A small image classifier, trained from scratch.
Model: 40-pixel images, patch size [2, 2], widths [48, 96, 192].
Training: muon at rate 0.0064, batches of 256.
Data: trained on stained colorectal tissue patches (NCT-CRC-HE-100K), 22605 training examples, 149.5 epochs.
Rows from block 5 of a small image classifier, named by matrix and row number. Rows with one number within an expert belong to one neuron, the router's apart. Each number is 128 + 24 x the weight over its row's rms, rounded and kept within 0 to 255. All counts start at 0. Numbers have three digits each. After the name is the row's rms in percent of the matrix's.
Before each expert's rows are labels from the 100 images, of 14848, where the router gives the expert most weight on average: "responds to" is what is common among them; "patch colour" is the nearest of a few named colours to the mean colour under the peak. Only what is clearly more common there than usual is listed. The data: stained colorectal tissue patches (NCT-CRC-HE-100K). In brackets: how many of the 100, against the usual share in percent.
# router: router (model.blocks.5.mlp.router.weight, 16x96, trained with AdamW), inputs 0-47
# gate: expert gate (model.blocks.5.mlp.gate, 16x96x96), inputs 0-47
# up: expert up (model.blocks.5.mlp.up, 16x96x96), inputs 0-47
# down: expert down (model.blocks.5.mlp.down, 16x96x96, transposed), outputs 0-47

# expert 11
responds to: tissue: adipose tissue (100 vs 10.3)
patch colour: white (99 vs 25.6)
router.11 090:116104131125143157153120163133105125099122139106101103084156129182129135114061163141161127117153110121107122177114130169102143118186085100144127
gate.9 105:150157168126185128130113094097139133173104123103141127173102068180101166147114111128112122120143131137129118145168110103131127144140129179129094
up.9 102:078116123121062125117138168167145113078149103157153135071144151109133131111145142108143128124106094166157138120080129103140129105179146088139174
down.9 092:129120137181116155108135149132134147107142100110106092088109145117114129112152120155133154117128080133137128151157142130096122146162096078155130
gate.10 105:104137164123149160120152116120097142125128133156142098114117111141148179142110121098099132113106110120133138104109115120107121157089141131151218
up.10 093:089106161125141149128122137106098126094114103138137114123118117157140187142137162110124123121109123133132144136104146136075130168093144142136188
down.10 106:147128092069111100076106162127130123125117182090124085122188110106110167117127123107132143187142120130120153131161121118150164158108113126115122
gate.11 095:101133124143121119099119140101144136137137099103130134138175141158142122151111101143113106165165118104106105142157132121121169172141082141100124
up.11 101:090137160138116105150134117108151158130126102130076123143134137116138135127151141133123081134154144104132105108123110080118145180105170132077120
down.11 084:218151121070168148137125088109111104079148163139120121136137129138137133112136121151117138122089113164109097097099117190098115157149166126143129
gate.12 095:125129132134129183115099142114154136141101102122178139144097133136172112151152108145142137111136183105060140135156134120159127110114142139082143
up.12 102:084111129125113121104077142151143120145140087121130130152113183125119145176161094139158153097130168127126128115139131152104112111128106133118129
down.12 105:121129158169103151134089139130146116134140124148127099116142114125140117105148151117128154091100133118133138131176128148127164112112126130073130
gate.13 112:153114134102158119115148152129125136098142177117100139166116133122104124100160138083152138169156142137112120072123142131092097167127108059117128
up.13 118:158116108117117158137135132175113103133145109129098124116113129116128086129094149113122156091120156135148119118156173149084128138128130117190158
down.13 110:157132176121131114119108114091156110102128120129137132125170124127148107183130125152093140109115086160129131143095127186131144175137138099087170
gate.14 099:131117118145108176172121114088098094143121143228160121161129138144128147165148119138135117090124141078152087142136118111124136135137166142164141
up.14 096:105135123120145178174134148118138136141110126162141158150107129128112154092158138128108142087110127100119134133124093144131111111144156149113066
down.14 110:151105107141114142127170177113151115142118105115118171107126098123129119108120113135145131104144126136082109119113146104133153138123123125105150
gate.15 085:110098108131151110099120111091130146130156139115156125051140148131172152120123095109129132106119146094143124131121086130134142166119132128136179
up.15 094:088135098124141098104108119098130129145159131099133146036111119112149117097097116105121146129109139122152137153132105178145159129143072143132146
down.15 101:152109145128153092162156122152115173146127128123069151116146129123138123116141164091138088135062133149149140105140151090121062136121137144168090
gate.16 114:126152123137148129159143146140158108099143139110135142104092116124167151154086069154105145145095078129063126132092128148088123126156116142157126
up.16 118:116117081113123145129116103141154162107110163136132113192155106103119115162125136128085132140108132127117130106132086127149141123102126114197091
down.16 106:153134147142108090151159122101120162121102152146115108159140136172125152144133108129107132155124146119152097110064125107117112114084153090136131
gate.17 095:135175095149139111134129105152112157126129101148173103102160113113131137120129126117103122126097132192148093100097160161116103158100108152127124
up.17 095:147124099164145108130126168119117130131112062161153139117145135149129115145102117125093147167091145166107129102079140135132098129130123134109115
down.17 106:160086107122143137182160122113115129143116133170138087114181097119123143138114141103125121109173118138173142137120132118120118128119073125121147
gate.18 092:127130149130130155118177128102130143112082121104130160131163108085115150140095105129089138134123133125132158138118190117135132120121112149119114
up.18 093:150119150132117140134151104108124135100097075156139158165109148107091122114137105143074160085127111155141168143117202125081120129153079151070166
down.18 089:133110105115154142149152092153178112118143116108183149089136114120123127093133125154123129128097140152137133103136132122158138173144136111114113
gate.19 083:132117077096108170086148128128127093091086132123124199159120120167144136123135099094133100121102157126129156127133120137130117153113089105108071
up.19 094:139089121130126126143100121104141139144175089159118101079134099148143092133126122096117121131104127173127133082143124128166134116191148154139093
down.19 092:163142135110124164141181141167099100147133123120119170091116124126134167129160160148154119153152158087129100167118143144131073121103113118157134
gate.20 113:122169118116131125125113116155109103155070153132122133122094137145131091064163148146123147159121057125132114150130153121099127152119129155119149
up.20 104:122135078134118151106113109137146105146134114099142155145099160165152130083126112117105154148137089102167139155085147133174133147135173144107125
down.20 102:125109135121141115122118115113127149152119145116098146149117156118107128110169132136214149125119125147101156162167122100134082129138122144126071
gate.21 100:130107149124119136108143086105112153089113155166114136134118150154109126138146109087113111122158142118092150152123170133103155118088078131177154
up.21 096:129110158122137157140167089119128154090118126137119122139132187171148138127124110098108114140117117112099131118105147151088158125116100114151164
down.21 098:178119159142148100145104105161133117142087152123134111165131104111075115091094117119132145129139165120110108125095097188138120149121151135169128
gate.22 073:100150140115110118123157116164102157118132088069110079122158140093127156146155136097134165106159126077142151175145146129144136108119103132082164
up.22 074:127147143114128153160118073118130092124086176133131141142096109192152124113118080149135116136154132114115114137106111121131122159129155089138094
down.22 083:113120169183143111101116186115090159095134131151142088132113080144114135168103172127133144107140116120107158125142136143156132110153153105126116
gate.23 070:124144138144158143141143102070099141167120101118140113125166143134117115106159116121081129102123077140157111143131120137103115110097115144113109
up.23 074:135127133153148118133165129086137152143153128117158123095133128162130119129122090115130092122116147133151135119145106179104057106109136151126108
down.23 079:151150070108158101134136139137124128097096108128073115158103151116125094121124148140135156136138112111167099095128125189132114137115153149134143
gate.24 102:119162082136090119115109129122066140116123150124157129165105120124153120174090099129096144123092162129098123125137113106117145168163144127170146
up.24 099:144172076146118100139114133093082162099139148133143132129116117109131146182086114129099146100114172136091135131112113106095126150157136116172139
down.24 116:118138097156062131128126148090140118120159183115129142157100131145114105121095146163120147152146116120144144128159151122118127141090174125089158
gate.25 096:090117137109157107130152119149128138133099154119152159130107149128167097100072134150147163135151128117106145133144142117124130124151141116140120
up.25 093:148162161145164104162150117075147152130077103103147143196143147139088115119151132122103152132125089113128104138096145151113130126147094105095122
down.25 101:166096142152138124154137113160116118117089142149104159132118126124108144142116122123162150117107154124149137113146160143094141102116122139132111
gate.26 103:106141114146124096079121168158096125118115130108156090142113146132109115116108107133126145114112170111128134115168107152163157112145104161108124
up.26 100:139120141120128153152112126112127141115125116121121171116123107098150154147121136112123123145142093149101130155075166100074113147159171107135142
down.26 098:138124119114144087133128101126131116184201128098163116145095109117136145104121148136120140110140127155126095124172106127144081143135172143127116
gate.27 084:130163158116150106107122123135133137137107153145121099161116119132156155150069106123144142111066124175102112174132151156146118095135122157143140
up.27 090:153114117126126105079102125106113164089140142124128101110143110163117138127120066117127143147150138142113091120115156152131136134131133148144167
down.27 104:127120089165084125146084123107148142143154104136113154092121116081153136141116118158132129134142139110152148125131143175116103091148163098105132

# expert 12
responds to: tissue: mucus (98 vs 9)
patch colour: pink (80 vs 39)
router.12 110:111145122100121117104127105182091104085108163152130156114080110117185166133142124114103114093139124139134145112126161109111150148132151120143172
gate.9 086:159096135128125144167172149154103126125129159145104113124160094142162145165152142087162093124118115162117167116155088151142139086122140132149130
up.9 094:114143124108127139105089107094142162165128061117156140127110215123119159082127133125118135145135149096119080127132143111097116187140119129126121
down.9 105:115131143124110138097155127117098157120086117125141147081105122078137132098117122137116093132089109135151166131144125122099115176112147115142122
gate.10 098:140148084149151126112141121134145122146168170131141134123116110147098106115131110130128116119100154096124146177143114104120131127129146098126108
up.10 098:124110154113105140136126121132119094147089102102112144153166119124149143136142138131105140146144101167121144066144133143143119157135118144142133
down.10 107:144109150121103120088100147097112090119135079152113129136173160124099186121086100117117129121123151108152144072155146140103165185142165118161113
gate.11 096:131130133103148104104177091117092138162115130106105106137098142108115183109105102134128138146120117116157125127125153093120141183119148153127163
up.11 095:125141118124132148139144096110126148132151128140137167151103101118140183160149156121122141085119124090145135133112111126153133145064175092150123
down.11 100:176159141125130126106103114089144137136125123089090137118146109171117088130117121177126151175124149132127128119140125150144124143134119112119093
gate.12 108:164145124130134130138096122103120105115130132141130148071123095147166120146141159129100144114142135084136125170143129152082123115144111115128136
up.12 097:121093094099109112156136159107134175135095106130156139105153116178191139140154139107128103119125128156112129163138120140058129116143087125152145
down.12 100:126140112124173150075085144117137150167130122115115142114132103130127083189127130101146101124116120152124144120165081152114095080110137125133110
gate.13 098:114175106123147136162099159092119141131108132133127131123146127132144154146161097125124149112155168152125109106109125104062156107117172135122136
up.13 100:127151115135111117142130138147141144148106115154134135147163144102081150127129119132126082127142091110136110130118177103129163142110148162130158
down.13 097:123095139173120146151087132151148128115135121137160087132115128158163162102154125116120124114109143116101133136100115143147116127136129083109129
gate.14 062:144164126071140119124116113114117109126160097131110146079121077094120153099184128154108151144170137121145079157130127156139109144111096144127171
up.14 061:120094109097125103117148144114128150124164104147135145146127151137120145127158103129133130136155104067146135097126150157135134145115166076107113
down.14 065:125124119151138164142139135106135128100123111116113086107152161151133164144138141115113112121142131134167130123119115157187088140131134138130143
gate.15 093:150106158137085078084171120170138139103127125151145107099138146170099112157124116110123100117131150115137131092111121166101158145123127141131149
up.15 086:142165135095097125115135149185179163115141101130144154112136115139167127106121149170174152120136138128091121111135122097112112135109154143126122
down.15 097:106111092144130173160102151130098102094149111101147124104123140136143134116092176070109099152116146098152092135133101152143078098106122182130130
gate.16 109:095137103122095167149140119140159141115140176146116165106182171115114110101083141086095114105164075126130121109124182116115128128162131135133137
up.16 097:152143153163136143090115144125124171126106161105109110145104104136124087177134098167139128150105143124091145118147136132149157130123097142122110
down.16 100:126138152120092142126152157122127086111085128096152127141107129128126130106109098184143134142134119109129130110130146131106140168128175115089154
gate.17 106:132144155131098142103156089138118138133127107108139116141140116132107128099159081086101092142138105150201126111164118144147148157124129115124149
up.17 109:115125185146130122106169114130117109112099127111110136092132120103116154108119099159153175120097105084175086127144131095150122119140156109158155
down.17 103:098155137127088114145167112108127133177118156150089125133118114144119157119115147123099107143135111151119117114195131167111098076103134131139089
gate.18 117:138081108120124179132142128100132119126091121151152121151109150137105087084147128103113146128125119104098125162169102131162100155155164138118140
up.18 105:145148146098122116143113107142144169110120156121108148115099125119108162095123100200099150124088076101075109132144124146131108128154121142109118
down.18 097:111134084111139131114129127117117126171082107100105144145152143114139130140110123106134115142152153132146111122181115143120141097108111166136168
gate.19 119:090091137147152111131130108140166129146117098143093128117133139147131146142126145096092089154174123110095122129127139165150143135152071096121147
up.19 108:089110145114124125154140128105116160079128116155095109116144120138119143170142173099091083173161134106086106127135137194134170123149082126129126
down.19 116:155104116112137154154105105171143137093106153115133118143113113128147166124108090128112140138111119159132086067138131163142148135127176103125146
gate.20 107:145132127117136120079148103158123117117090155138132102103143130114104104116120161077100096128163122158168167122125116119098150114107109155104136
up.20 097:138141142149096106113149111121145121142073156140112146131148112091113098162137150134160163127098095150137112167083152124114117118090115157100134
down.20 100:187136130168134173126090110116141130137109140116126111108161113089138127148098137091103133114140143141151135107164132166134099079113134111124068
gate.21 085:144123126141147148127131106072113126151125147124122145125097107173167131149122123129122153161079115161153112141119123096092196107118136096123079
up.21 084:156131112139194124124098162120137147079116109160116148098125158118072134163124141121127118135166158091133118160123133160143095165132116116121095
down.21 095:140122128101077139115138137124074147158110169095167115107138164100125155104107171119100113108138132126151122119117122155111078150142121136145107
gate.22 125:123133116126107104122083135129164134109146164136126130126174190119194133176122107118061087118144146188097126126149133138114122151120099140162132
up.22 125:144129147146136149150105152138093126130104096127126139109128125131078133096165163122170129121134090100163130144123135133088143105139167130138123
down.22 107:137094082087169143147097105203103156106126116133121140082139083133117100118134094097140155111129096118159155145141113184123150149127146156155133
gate.23 102:095182085136125141097145120126124164125102135149132125169138127131078149045153103128133133143126143143160150109098114129117108141142131136160139
up.23 105:142097119124154120111182143106107122122124135119109115120110123104085117176118084153133157129166082143120130146143128114153160140139114185154120
down.23 107:143139126117096144147093174119151073104137148078167159129158136128152122146152131169138164113142148176157133117133100147169123126111104138125125
gate.24 101:133129133075152140124173110117115189060109100122116118150128134124152128099139105164157111109107154111144196134141102113127094135106103111120144
up.24 093:154162165113174126136175126137134173113093123117141156121137145094121134129090125140129145097129101066137166116169117123074123124087158136125128
down.24 103:132156136131095087111111124117150146079097144165101083119173129120120109140105142090131140149147121134107098153128116146162095181143134120136133
gate.25 100:133111122135086126144147125142130121118114166097115132128126169090077161091154135109113161145113160146150148119122142094122138121110084116145095
up.25 099:147144146085156148095127106135104134096105089139102133090123114173188134142076113151130104144160150135113129129134117165133146088120124117118164
down.25 103:125096128182116093094170131185096131130124107117102112140141164098129115144104096157124132119151128143147125182086144126103131103098120124096139
gate.26 106:116141102140117149126156167150141091126077126160099090110090151098136139074115104127134136119156131188131105134130133100146120135151152143120123
up.26 105:175061187110157136112128151174120122112121124086167120124124126171144087126122100112137112116141123108107101146148134170130122126111096128117144
down.26 089:080143162129116147118145155113097103135130163147147131134085135121150127135154145158094093139132098096105116106089125127159133140148145112123122
gate.27 115:116084075103105118136153110144083122138124171126117103142134113123138092140140093183102171147132141121094157160111119101113153155131145145092131
up.27 118:128128124114127140111146136128138140119120101107126146093128159118136167194097137139112141119129123145113139155141101160078121164103178125141157
down.27 111:104125165128107108113171169104157120116158145165115137124105152111148114119127137149103100157126138123150109146111146117125103116147136123117107

# expert 3
responds to: tissue: adipose tissue (27 vs 10.3)
patch colour: white (87 vs 25.6)
router.3 119:106122106115186125158111124119112133074128108119071140115134103081162158133083121167124138148141110152143115077145128145121129127149116145124140
gate.4 109:134121160103145134137113121140103120125081156138135134125173094108118138136101130124102145149134138110123150124149102133069132112137156114126117
up.4 111:113109176105145106120111145119117138097084129117117133107137076122133157134176125131163142103149136142091155132146070120151121140105145120117137
down.4 111:159109113128130100101156119104123111123166163104144120161117129109174119124113133101144112123194193138135128126135147123117137088120116110119168
gate.5 119:100153098148120106136144126178138165134135128158121122128110125135166135123103074136153130113108122121125140069150163178134144124145107143144113
up.5 110:150168130133100133107172104151114127123105147148115148136130124120114132099128108133167151100133105132182132139154148144112147121108153104078132
down.5 092:132151105132111121142115131135147139126125116133172123076149100174099117103120095104159132114128119113106130114164104136142163113153114144168115
gate.6 106:151100123138129125130069128143150129137143073165129124166151139111100118128073135135159154149142110115119115124129139098178156121130124182102112
up.6 101:137122133129136134117151144142115082106121109125129145178154109161094144139198132115130105150158170144130154120161117110127140120146156094128136
down.6 102:119135157131168133117143160161144082146143083110153099139117074155159145145096163103143146138104149135131140082089109107118134148114119130108140
gate.7 076:127096128109164103109133172121112099125132117167123095097149137123111145096104174121127136115130119127136136132109144139136157115114151119096129
up.7 078:118091131111150106131149137120133109130142136121117118127158142116118148104088152095109115125129082128142129148114147151128109151140127119091160
down.7 079:105111124155116125109126094126126135077138120136133126103107086178146127135123172125102108107123099124121172123178105108110144138133141145135120
gate.8 112:128113106140134124110152101110089085101133118154104096125090102151121146084138134098136175130137132099150151122130161137124120079153113171186126
up.8 108:157107118143121143153126120125086116108123114149079125145114115104127112187128145079158133142136135140136118147110115115140125092166113202182124
down.8 103:168129102119114160128153146126093044137136136137182158167132108111143155113102123133090159138153131097107097110121104145082115166134206110128106
gate.9 077:141120104186090127181118096141133138111116133110103102136126140163079134169133137108118116148098129129117107123104152097186071128104136123139120
up.9 068:095104136128112098100143106129099163148149104147108133138132142100132104153145158122151145114094120143139095142124146101147103156121136119111126
down.9 085:138116172144113132111085144122114139144140143107099113146127143136112132123096160117106130151138103120147128125117149090151119122084149122162152
gate.10 106:035118112115142105137118132128167123112148145167115125106128138122160100121152133130157129117151131155124080113136175101084168159148115081130115
up.10 106:190150116155117153109119126161142120102119104122129144139073120123089146118109136128101145108152147131146160100116109121165109133180123192129118
down.10 105:064110161132153160123109161134148089150116111117126113121108149133098128161094139110119120123139155095148131095152182096129076131140106173148097
gate.11 105:174162161119132137146126072139123101130074154104113120088117124124159116134148151085154108159131104130127094108155155136126154160111084126150129
up.11 092:120160143147064109147107123132111143162112133143089127196128153132149140128132112132130080128140100086114123133136123073095120130139142089138123
down.11 099:156109123139136123116143120092118086157151103166173126115112167124063106120158161099178169152130184102127111118108123115096125120169122142105125
gate.12 101:129144103119084102186125094138124147095138149096102121127155148136152103138155093126143080144123144132078152166119117096132118148122132102157139
up.12 101:104070122152142113075132144105103095151101141107143106133171150132093122071096153171128178124142082134161086147137175145135117141104149128151136
down.12 101:139088172118112139118128129153064131096132076126134115121152182160127168188129105127077155125117109121114097089112136159125136138136128147137162
gate.13 098:120193116133135103148111165162128146107149112114146139150153118134124079141168102123097110153121144095115127168089134125165127131100108173142123
up.13 097:155125152117093150134119079145113123114109181107138138122130131157127109086102179155140151158098076146127146130133138147139115121121108102102156
down.13 104:123141160122153153147124113114119102123120138078170128115103149074186145169129114113133102136118142104097119154101113111142146136155147140133140
gate.14 105:153138115150125139138098087125145129136164160105148097113115109123125124142046153101120090093165105143164121127126137142141132129091093141100149
up.14 105:112121130155087115121170132122145139150076158090112127127111112139130149080185161119178118156129151124164134142128152107102107120152103107139096
down.14 100:106114150131132116099099132164099137143154124157166159168137134136085144102111136137128105100148173145144128119094128112143088138088126102090116
gate.15 097:106151126112156138141139097127117143086142108158118186130158114135165151195144114147143128090112108187173117137136143109138110144093132107097102
up.15 107:134142089106128105136154098131118152063118127129105156136111136133115144123118085101135099103140111147184117150143084161116159121164099097136106
down.15 104:153101121074162156134113169071127140111107179124110139108114129138075127131116145111155126117144130157152132130150116116128181099132127104138113
gate.16 075:146118088166116131089122089179131135123146147151159161144155121153122161110166114090135127115118123129134136128106103130120120142140114092133102
up.16 073:148171094135117146089170090105146148142160152157173132158145115116141181111118093137104147143132121115135138169107093133061130099144091145146089
down.16 076:103149146155152112129142147147053126161122148138166115171186144152158129153100148102133094145124167162142137136118092130111109129143092151101100
gate.17 053:133139135132148143120139137176128095119161135117119123128146131124136122108180162151104156166116149137152095143125115118099162131138159083148112
up.17 048:100138120134093101128108184127116119126091142131184139101138146119085146166131144087119142135153088176148133131104147137138126115132091117102121
down.17 061:135147101152077156101152137153135131144108100149101130149084107108155114063142148151156136084140122132117131122149140145127164102128128083134168
gate.18 114:093125148131139114118125097142125143121130148110120123130151138098108132157117166118091135150108124153113099124104148134120142138151100131109124
up.18 106:165127143122124144144109149125145132109133103141099109108138128181152115104098086198151213131096112108134088145127129119162113091135132173105116
down.18 107:141105131154142144118194112091103119123136164155097134096123147134145151103151155132120048170122147094151131137094125109090132091119171139122118
gate.19 107:108136087133096112126118119156151146151128157131164124095122139117155147198057109152057111110131121150087136117168116112124124143132134137175152
up.19 118:160097168131163165158122118097152083126129073104110105107125104107076154115158163122160121118134113145195108133116101139120121096139132124076149
down.19 103:147097106085165124151127097162103137122090095104078159112152131137113143151151102131145163103146149126125154148164178161107166130146159116135134
gate.20 106:147112131118141147168174146156152115134128133130113083149122128128158131117121139130139143161132105108133146117127109176112117101102145098124145
up.20 123:183105127133141075104157163093109134154137133141135117142121081106159136129101154123128125139098119128089128166101108177157124099129159116110103
down.20 112:132089087160152139140087142128121115160141118086151128134117103130117169148157119152121099158089115134157122145193156113178107147133103095145101
gate.21 109:182095096095123133117147152113131120126084131125143168110110162110168121165149167114138117159175139167091139130120116134170160118130113105125129
up.21 097:066170132135122119121112098113178116093112119113152135112140104143171158122103109103152106162121132149164113160166089123126111116118116152131109
down.21 098:154144124101102123120129123108115130133121163125099118143182136069148118147113094091082135124139133125104134154072100097089113112116154160131159
gate.22 110:159091129144131140111160143062100150136094122143101147119122159159115164145118096109136147128101164118144135160116157137106139111160094188123137
up.22 109:137138099154122134131169118158141093151127113103137074114137103110138143159132153095117135164163137119138098118150115128130130109122161117187191
down.22 105:151146114079127138113185067188115098119130117129115134121121123126114147105152077141170157132128134142142132137151100161149145159131103143100130

# expert 8
responds to: tissue: cancer-associated stroma (70 vs 10.6)
patch colour: pink (95 vs 39)
router.8 117:110131138144094101104104116136098146178121123138185127156128182192129116128136123108117101117124112117160138126163144089134155139124142066121111
gate.9 102:092086134099134115127104155150135131158168130109159141178090117107114126139172095114140144132105150129075119146120132138165087126127110116146114
up.9 106:120130121130115111132114151157182119141156084119141075157134096108191095144161111096080117140107141112149129121122093147130118142110189120137093
down.9 102:116157154145098162148124130099126123100137118096131123141137133145128080122131145125082122133159097133158150112141154159146089105158118169124130
gate.10 105:092141094135115131158174108128140119105128143118112114177162117108116116076153107092120201150098168123112147082146136082137133115139098119119133
up.10 118:144147136147112131113166109144152130135151103091124090170176128143161118107135159107120091164132107104138147101072157121116134131101145141089117
down.10 113:153128080112125103077131090096116165100128173155129107148140128122114143114106129155174102129118127181112132131160083130162127073169167095119115
gate.11 109:148133126124133142160089101121101108142176170096116144135126173120150138113101123193152108126106142107165119147105116110153146157121149143117167
up.11 103:164146120141121138146112092178115107108165192097114136147127157138154149132084118165105095146134168122154140130133124147140142155139120135118131
down.11 111:120119071150112103192117143077151128135140160129141142132113102147120147127098148147095153153117142133097101114146122138146134157125102156138089
gate.12 118:093150098113106103168148153103111167094169112135126151108133176143110116148117134093077074152188175168110151134122125117133122135137115129104157
up.12 112:120117156114138137127121146132153135148137075144121135174126137155064119068155137082132151138098169061145102102160126185092149151120160145097139
down.12 099:089126110075138134121143133191073127123118099143131146146137085123159129132140087135144163103098082103157145165129150141117126158132110163129116
gate.13 097:154139134130097149122126080121162116125157089129111115128089111119162163124098119122190155131108139157116146123082131070125144121135104149158134
up.13 109:158111134137151166112182102090083093132116147106109142117126102130095143148105134138151132191123101108128122158112146137152088145172159160106111
down.13 102:140140120099106148141135128158128118133079143132132115134138087118099132156133148160179092102117089132133092121105183130120111135140154118165137
gate.14 072:141159139145116120104134136099152124129168150167139119082088136147132138095126133111117096114120063163137084131141139179132092119106118151152149
up.14 078:124105081160129155098128148103114093147135167184112146055130128167132142091132099120087141112178095124144101141152122145143128115139156103130118
down.14 088:125101127095128137133135104128121141163168066116133160126135123152098122107139139081134138157105135120138138086121151119145101123134135143169111
gate.15 095:129121126164159109142142159125119083088138130095103157118113159156137134163125124122116115101097104177126124121151115120131151133109143141097148
up.15 086:153123116165099154112098154107151102149110138097145161154164131138133121135138082098113120119118159122128115115124062134122135117129151112160109
down.15 099:159142151132090092165183115131125127117124083138125185143170151118135135125118091087157169115145108127090091118144126113112129150073161117146139
gate.16 061:124146153119113150125116091179125129155119103135096135182127133090094068120128095122126132119147145130129161132134186155103123136124142156108122
up.16 067:126103121098170089143141149087125139103152170109150114060099110151123174141121177152095116152138122110128107143126057120156100085120119115138135
down.16 064:137123146099092188139141107136080151142134132095140108144087160099093110131125130094154147159114136107133147141132112101119138118134115100131157
gate.17 062:106124132106166141159115103118125131124099180155150123130124151134083137123127048130145146126166132139105086111129175133106100111153136155139100
up.17 059:153127097111145134101122101155119147117104122118132133117139108145117150151146163134149140125143154095167087121124140130103088089119130126143149
down.17 066:135118106136099114137086125113149148117131091100127153146086085122116094154130118140129163125122115158109118109148108149115135122101135152162139
gate.18 092:114115127096119089159121102130121117122103133158101086099121120161121163140124129119119109151138147097075162139103149156099147134158110114193106
up.18 093:164158154179136155111116129125158137086162129083111148128113103136124130133102131111135151101105145153153124116162124082145153118129184160084116
down.18 104:127096105132108116093126128104120136111143135122136152161137149136173086156169145113136117158158109101123147111105156066123140139130113140114128
gate.19 096:100104103117111097147093146117131150109148128113056145114118118111134165104158176140128146162131092131097160151128123112133132147117160093165106
up.19 097:115158133133103111106108115114128140123109125113112120137156152101141122144128138139110128123113149127142153100125125116128152090167094176116142
down.19 097:058110134121148094134134113162133152113084148128104109107109104174151102148118106156118101129081140114122143087138125126133102174135140168147136
gate.20 114:163108190159150148135104103115135145125113075132111128148134155140097151129149107121155132150108145134137118106092152116111134123098127146130120
up.20 109:188084174161151123149113119120110112111097106105138139170120118119136126126142086111148168147111135133138135114134140129131096109121135153094149
down.20 098:120148089129099140133128114065137111145167096132152117123131126140119131148118161141105138142114104159137130135127106112137122092078113166139122
gate.21 105:156117064110141129165112108118100146206105134159114148118112093112090114095102166145119110124116094111107129169153145127112103139140116118189145
up.21 101:114159154126132124146131126115112141204146148141109141117142121118153134127121146145107119164123127116152127188146146104136112155094095183148122
down.21 113:139190163116130125149174146154117080103099128081126171155099126166111139164128146138134115140067154134090114128149172149107119149119139130138113
gate.22 110:116137123135131155130107187151103105134143123114100131131148144117142126111140129105147178145175106149116129142149133110092118119163146119089136
up.22 113:084134123107117103143075121117129092117154134148129148084112116131148142167100144143127098103139175154110145128134102133125130106149099162132142
down.22 107:122099120095127119144106105153087145142102126121131104077159105127131104149134111125196121117133122136121120151168127132112142139158120166162142
gate.23 103:104100135132114117153086129142094131063153163114104123099200156099176131088130118105149132134169134133145144125108112146145146155174145161106153
up.23 105:126121100164138161162085096135103097142151163116120121113137141146150143107114118088189116139109108092113130148156112094128120169142090142085108
down.23 097:109185124170143085150145135086184179136140129140127124125102145126119124092105129149119109119129136121089093129142079097112117110137131182081130
gate.24 110:108164116117162088133116117135082121123110154134126112132142128107125123159148127149153127078100119131125133112122119087099125125164153103151136
up.24 102:140166107106149112146152124114121115119175176127080127121147131159089126135137109125129103119133179147157146102127139158113122143131128124133124
down.24 102:121127136154099098151140178096163121082186157128126119109130139105084166133104140126086100146147126109099124129154117148131099112132133087139116
gate.25 100:133131164120129178100132090136147147141085158068132098134159145134143135100111112121076130143050116138132125096141132154164130117144130113110106
up.25 097:124161213120134100155121140096118081128107103114114119117071146149137167105153149142139145127156145083147142129147127141124129120133101153086121
down.25 104:146147155135124110132175111139110108125145137145140147133134139128096171187143069129130140081134118098140110132107119135145099188141140121157094
gate.26 105:112109156147122124150144123133118101101102104171150129119110131163169133131151121114148050086175172148125092084118093128131136145142139099119093
up.26 113:145123118135119110110101104096142142112121095108138124125125149121146129175160136099130146134140116121140155162092146112090162139158102129132122
down.26 099:154126097105180114122135106096145132157142089129125108122143112134099163117150125100121101115153168182151097165168106097101118114132142164120130
gate.27 096:148114143105137089116168133154101118159124132118112118163155121104091152133125131115108107123129154163105118140168114120092227102126175117131139
up.27 084:125160102133128179113133096084145144101122159149168120103129144159144115112116108159145134144117109111110161120100114126127081171157079139114125
down.27 101:127142136119104124163111112138129088157106128155137169117159094118142120143192122173113117071125128166138107118130108144124149139082142136111092